A small class-conditioned image diffusion model, trained from scratch.
Model: num experts 8, patch size [8, 8].
Data: trained on retinal OCT scans (Kermany 2017), 24607 training examples, 149.8 epochs.
Rows from block 2 of a small class-conditioned image diffusion model, named by matrix and row number. Rows with one number belong to one neuron. Each number is 128 + 32 x the weight over its row's rms, rounded and kept within 0 to 255. All counts start at 0. Numbers have three digits each.
After each neuron's rows are labels from the 100 images, of 14976 (inputs lightly noised), where the neuron reaches its highest value: "colour at peak" is the nearest of a few named colours to the mean colour under the peak; "top examples" is what is common among them. Only what is clearly more common there than usual is listed. The data: retinal OCT scans (Kermany 2017).
# fc1: MLP up (model.blocks.2.mlp.fc1.weight, 768x192), inputs 0-95
# fc2: MLP down (model.blocks.2.mlp.fc2.weight, 192x768, transposed), outputs 0-95

fc1.98:144197156099122130132121093131108118127120109109121204088097145151146132080108152138108150108123151176142101146084153161108147179186113116077046076093125130136166153155157143133187136136148124130183105141134150158094166123171156184100100183093113161090127137158184059131190117135120134094
fc2.98:142166150095050182077118107177132104091078133117149204187120083119138144134113106138132126171169100199139141151112210142154143068156133119099117157130107089207137126091115133146088111107136106114100139142143189109120097104192158161175091181128153098161146118124096056100160109149139136094
colour at peak: grey
top examples: finding: choroidal neovascularization

fc1.174:142075080058128121096080127095098175147119142121125081143119180123155157193101102114204127148126086123106116155148137152100139121149130192127046160103136134166120133091100132134136112146116108063116121115167160150135187190034145153147100121147097072097129095153095091179152107142111127108
fc2.174:133082112187147147151089114071110159109145172145132156067144065152166129028095141079045114146132152140122139151091153132131088114120101168130115082120162144104090161114122135121112140137113128113156135115105159100150066159082144149089081133084127152167148144125170105177150090122122100135
colour at peak: grey
top examples: finding: choroidal neovascularization

fc1.153:155191165118065191140124178121130100112102160104161102125125137155100129055135117096146078122134099126124141142132135107078088064091077132169176077137157122134084124103134102174157146129167114159125086170191152140083112189227105145150161121091146141110192118097139079085107124094115101106
fc2.153:118148137150132132091064154112153194160116142117117093081161113155071138162154110128143186144167104129140109074160137170165178205159152148188110142182131108163091151160153144106193122179156152151139153158039128103190157160194132176127141182146103111145116161085134082117127115150168198084
colour at peak: grey
top examples: finding: diabetic macular edema

fc1.749:151086120154093164130113116135084098118149100144132134146153112130123141130081083115138049165152230194141145124144048140141167118103130150110116130110147146095077092137136093126074104115148152061140128122135117080149098133130061112138132118156147144121137125083119129128108163160200133195
fc2.749:201109131117131125167143119188088151119138153190132107138152120155129036124111093081124195120135039177154160061107076106132160139102130130104130157132169151094112070101112120148100148145131162095146175126150139082129120099122019127126133094120162122104104141127108131126159107105082109202
colour at peak: white
top examples: finding: diabetic macular edema

fc1.100:102138101181113103152053144167097135130131109140122165080122131132148125125111140194096122075118157159127219094159110137133081187143161061164147153154084142094141109046111145143106136136177136121076118123134059153159175072063108131114173156148124114175150129150146162110142119112163129140
fc2.100:144115131118217135075065135172133085131111094117133131124160195119141094140118147205156143111182139130108121108138095118112136096121117115124134103142089127140166146174079115098187119170178189101114117125107079183074116130093043112091181160140093167112135131200090123123124117169129190129
colour at peak: grey
top examples: finding: choroidal neovascularization

fc1.290:126200122171160144149154106138128085150088142104146136130111166112154132168152081145165108134123123145155127136143135207153194132115113119151105120142177140129125157121155089129179145082124105117172119164090083116153162131126127137133214047123093168130169108130159082085084180151106207090
fc2.290:103101086088097119145135066115120067085038132110091123136113077124143130112148133153117108083105114149160130145094171168100100082121186138131133110131178138126087137174129167099138136141110075171110121141163117128121117130134149139102150090142081100103134128123134104096080117119181138101
colour at peak: grey
top examples: finding: diabetic macular edema

fc1.225:114129087204118128193110152145121164079174103101117112131019117161125207143129111054141159073057149178101149100114115147094124137159109107127133110129110175098191132171137107140125115177133141065140078130152149141097153142127158171119113127126122137084144109188126154099127091057145131121
fc2.225:140142126089108124047065136163070112142141083049154139112054107178131141111156124068159037136100149165049141133128062164098115133111169115136129112131122173131113177137098123074099136113125203093130187141137124126135125168111133137150108138129107119183108070182146138106112136145155085118
colour at peak: grey
top examples: finding: choroidal neovascularization

fc1.641:124148107077158116194155138031173117124095128103123112112136127070132240090115125146079115066119102149150148133117131159133099120074108117120133104094082081131141121128147148137119129165082053105149134073122135183145130181178128128109119122160131095124106056178119126154106145126129119172
fc2.641:054123137156076125104084131093140153110165113217231119105174135191134132167131121133161035090141163165062144179119101105086142105063112105116089135154113161161154094150102170138141122138127056229137131129119123115131140148118241142076129105126138114147135132124156114127149121112074162137
colour at peak: white
top examples: finding: choroidal neovascularization

fc1.526:149145046187122071146185123094113104120124113119097113209125162080133160116113116133143136156126142141114104124091160141126168157096075098075084074104124122146109081149131141124100160126178161128098094136134057111094133141165131085118120130126109154087095167069148144100151064035187139085
fc2.526:138155083088125128106110062050096102154150144125173103151089070092117083147068159187095148155115093149156142133155136171135151180136158149125095138139161128152147065147083071132082156172187212128124122120172095147173094176164071112117111122123145110107155113075108208101094121151113144124
colour at peak: white
top examples: finding: diabetic macular edema

fc1.553:139206104168164090104062134084097144138134099160106156063090139076162143147146044123113104129086179109100161141159122125165160102107158133099134110124127127135150082120131134135071109115112106093161166085121128135145076160124134137127105154120089142073165112097108125157135226124138094150
fc2.553:031143103083132109108101167125116143130089133123097160167121097105119153161109112082150160098088116113098074132121146094117088105066106186133076152167143088070118124118097129092136113125099121130105105105125101130141142142128159122121110134138056108119080169033112119164137161117117089154
colour at peak: grey
top examples: finding: diabetic macular edema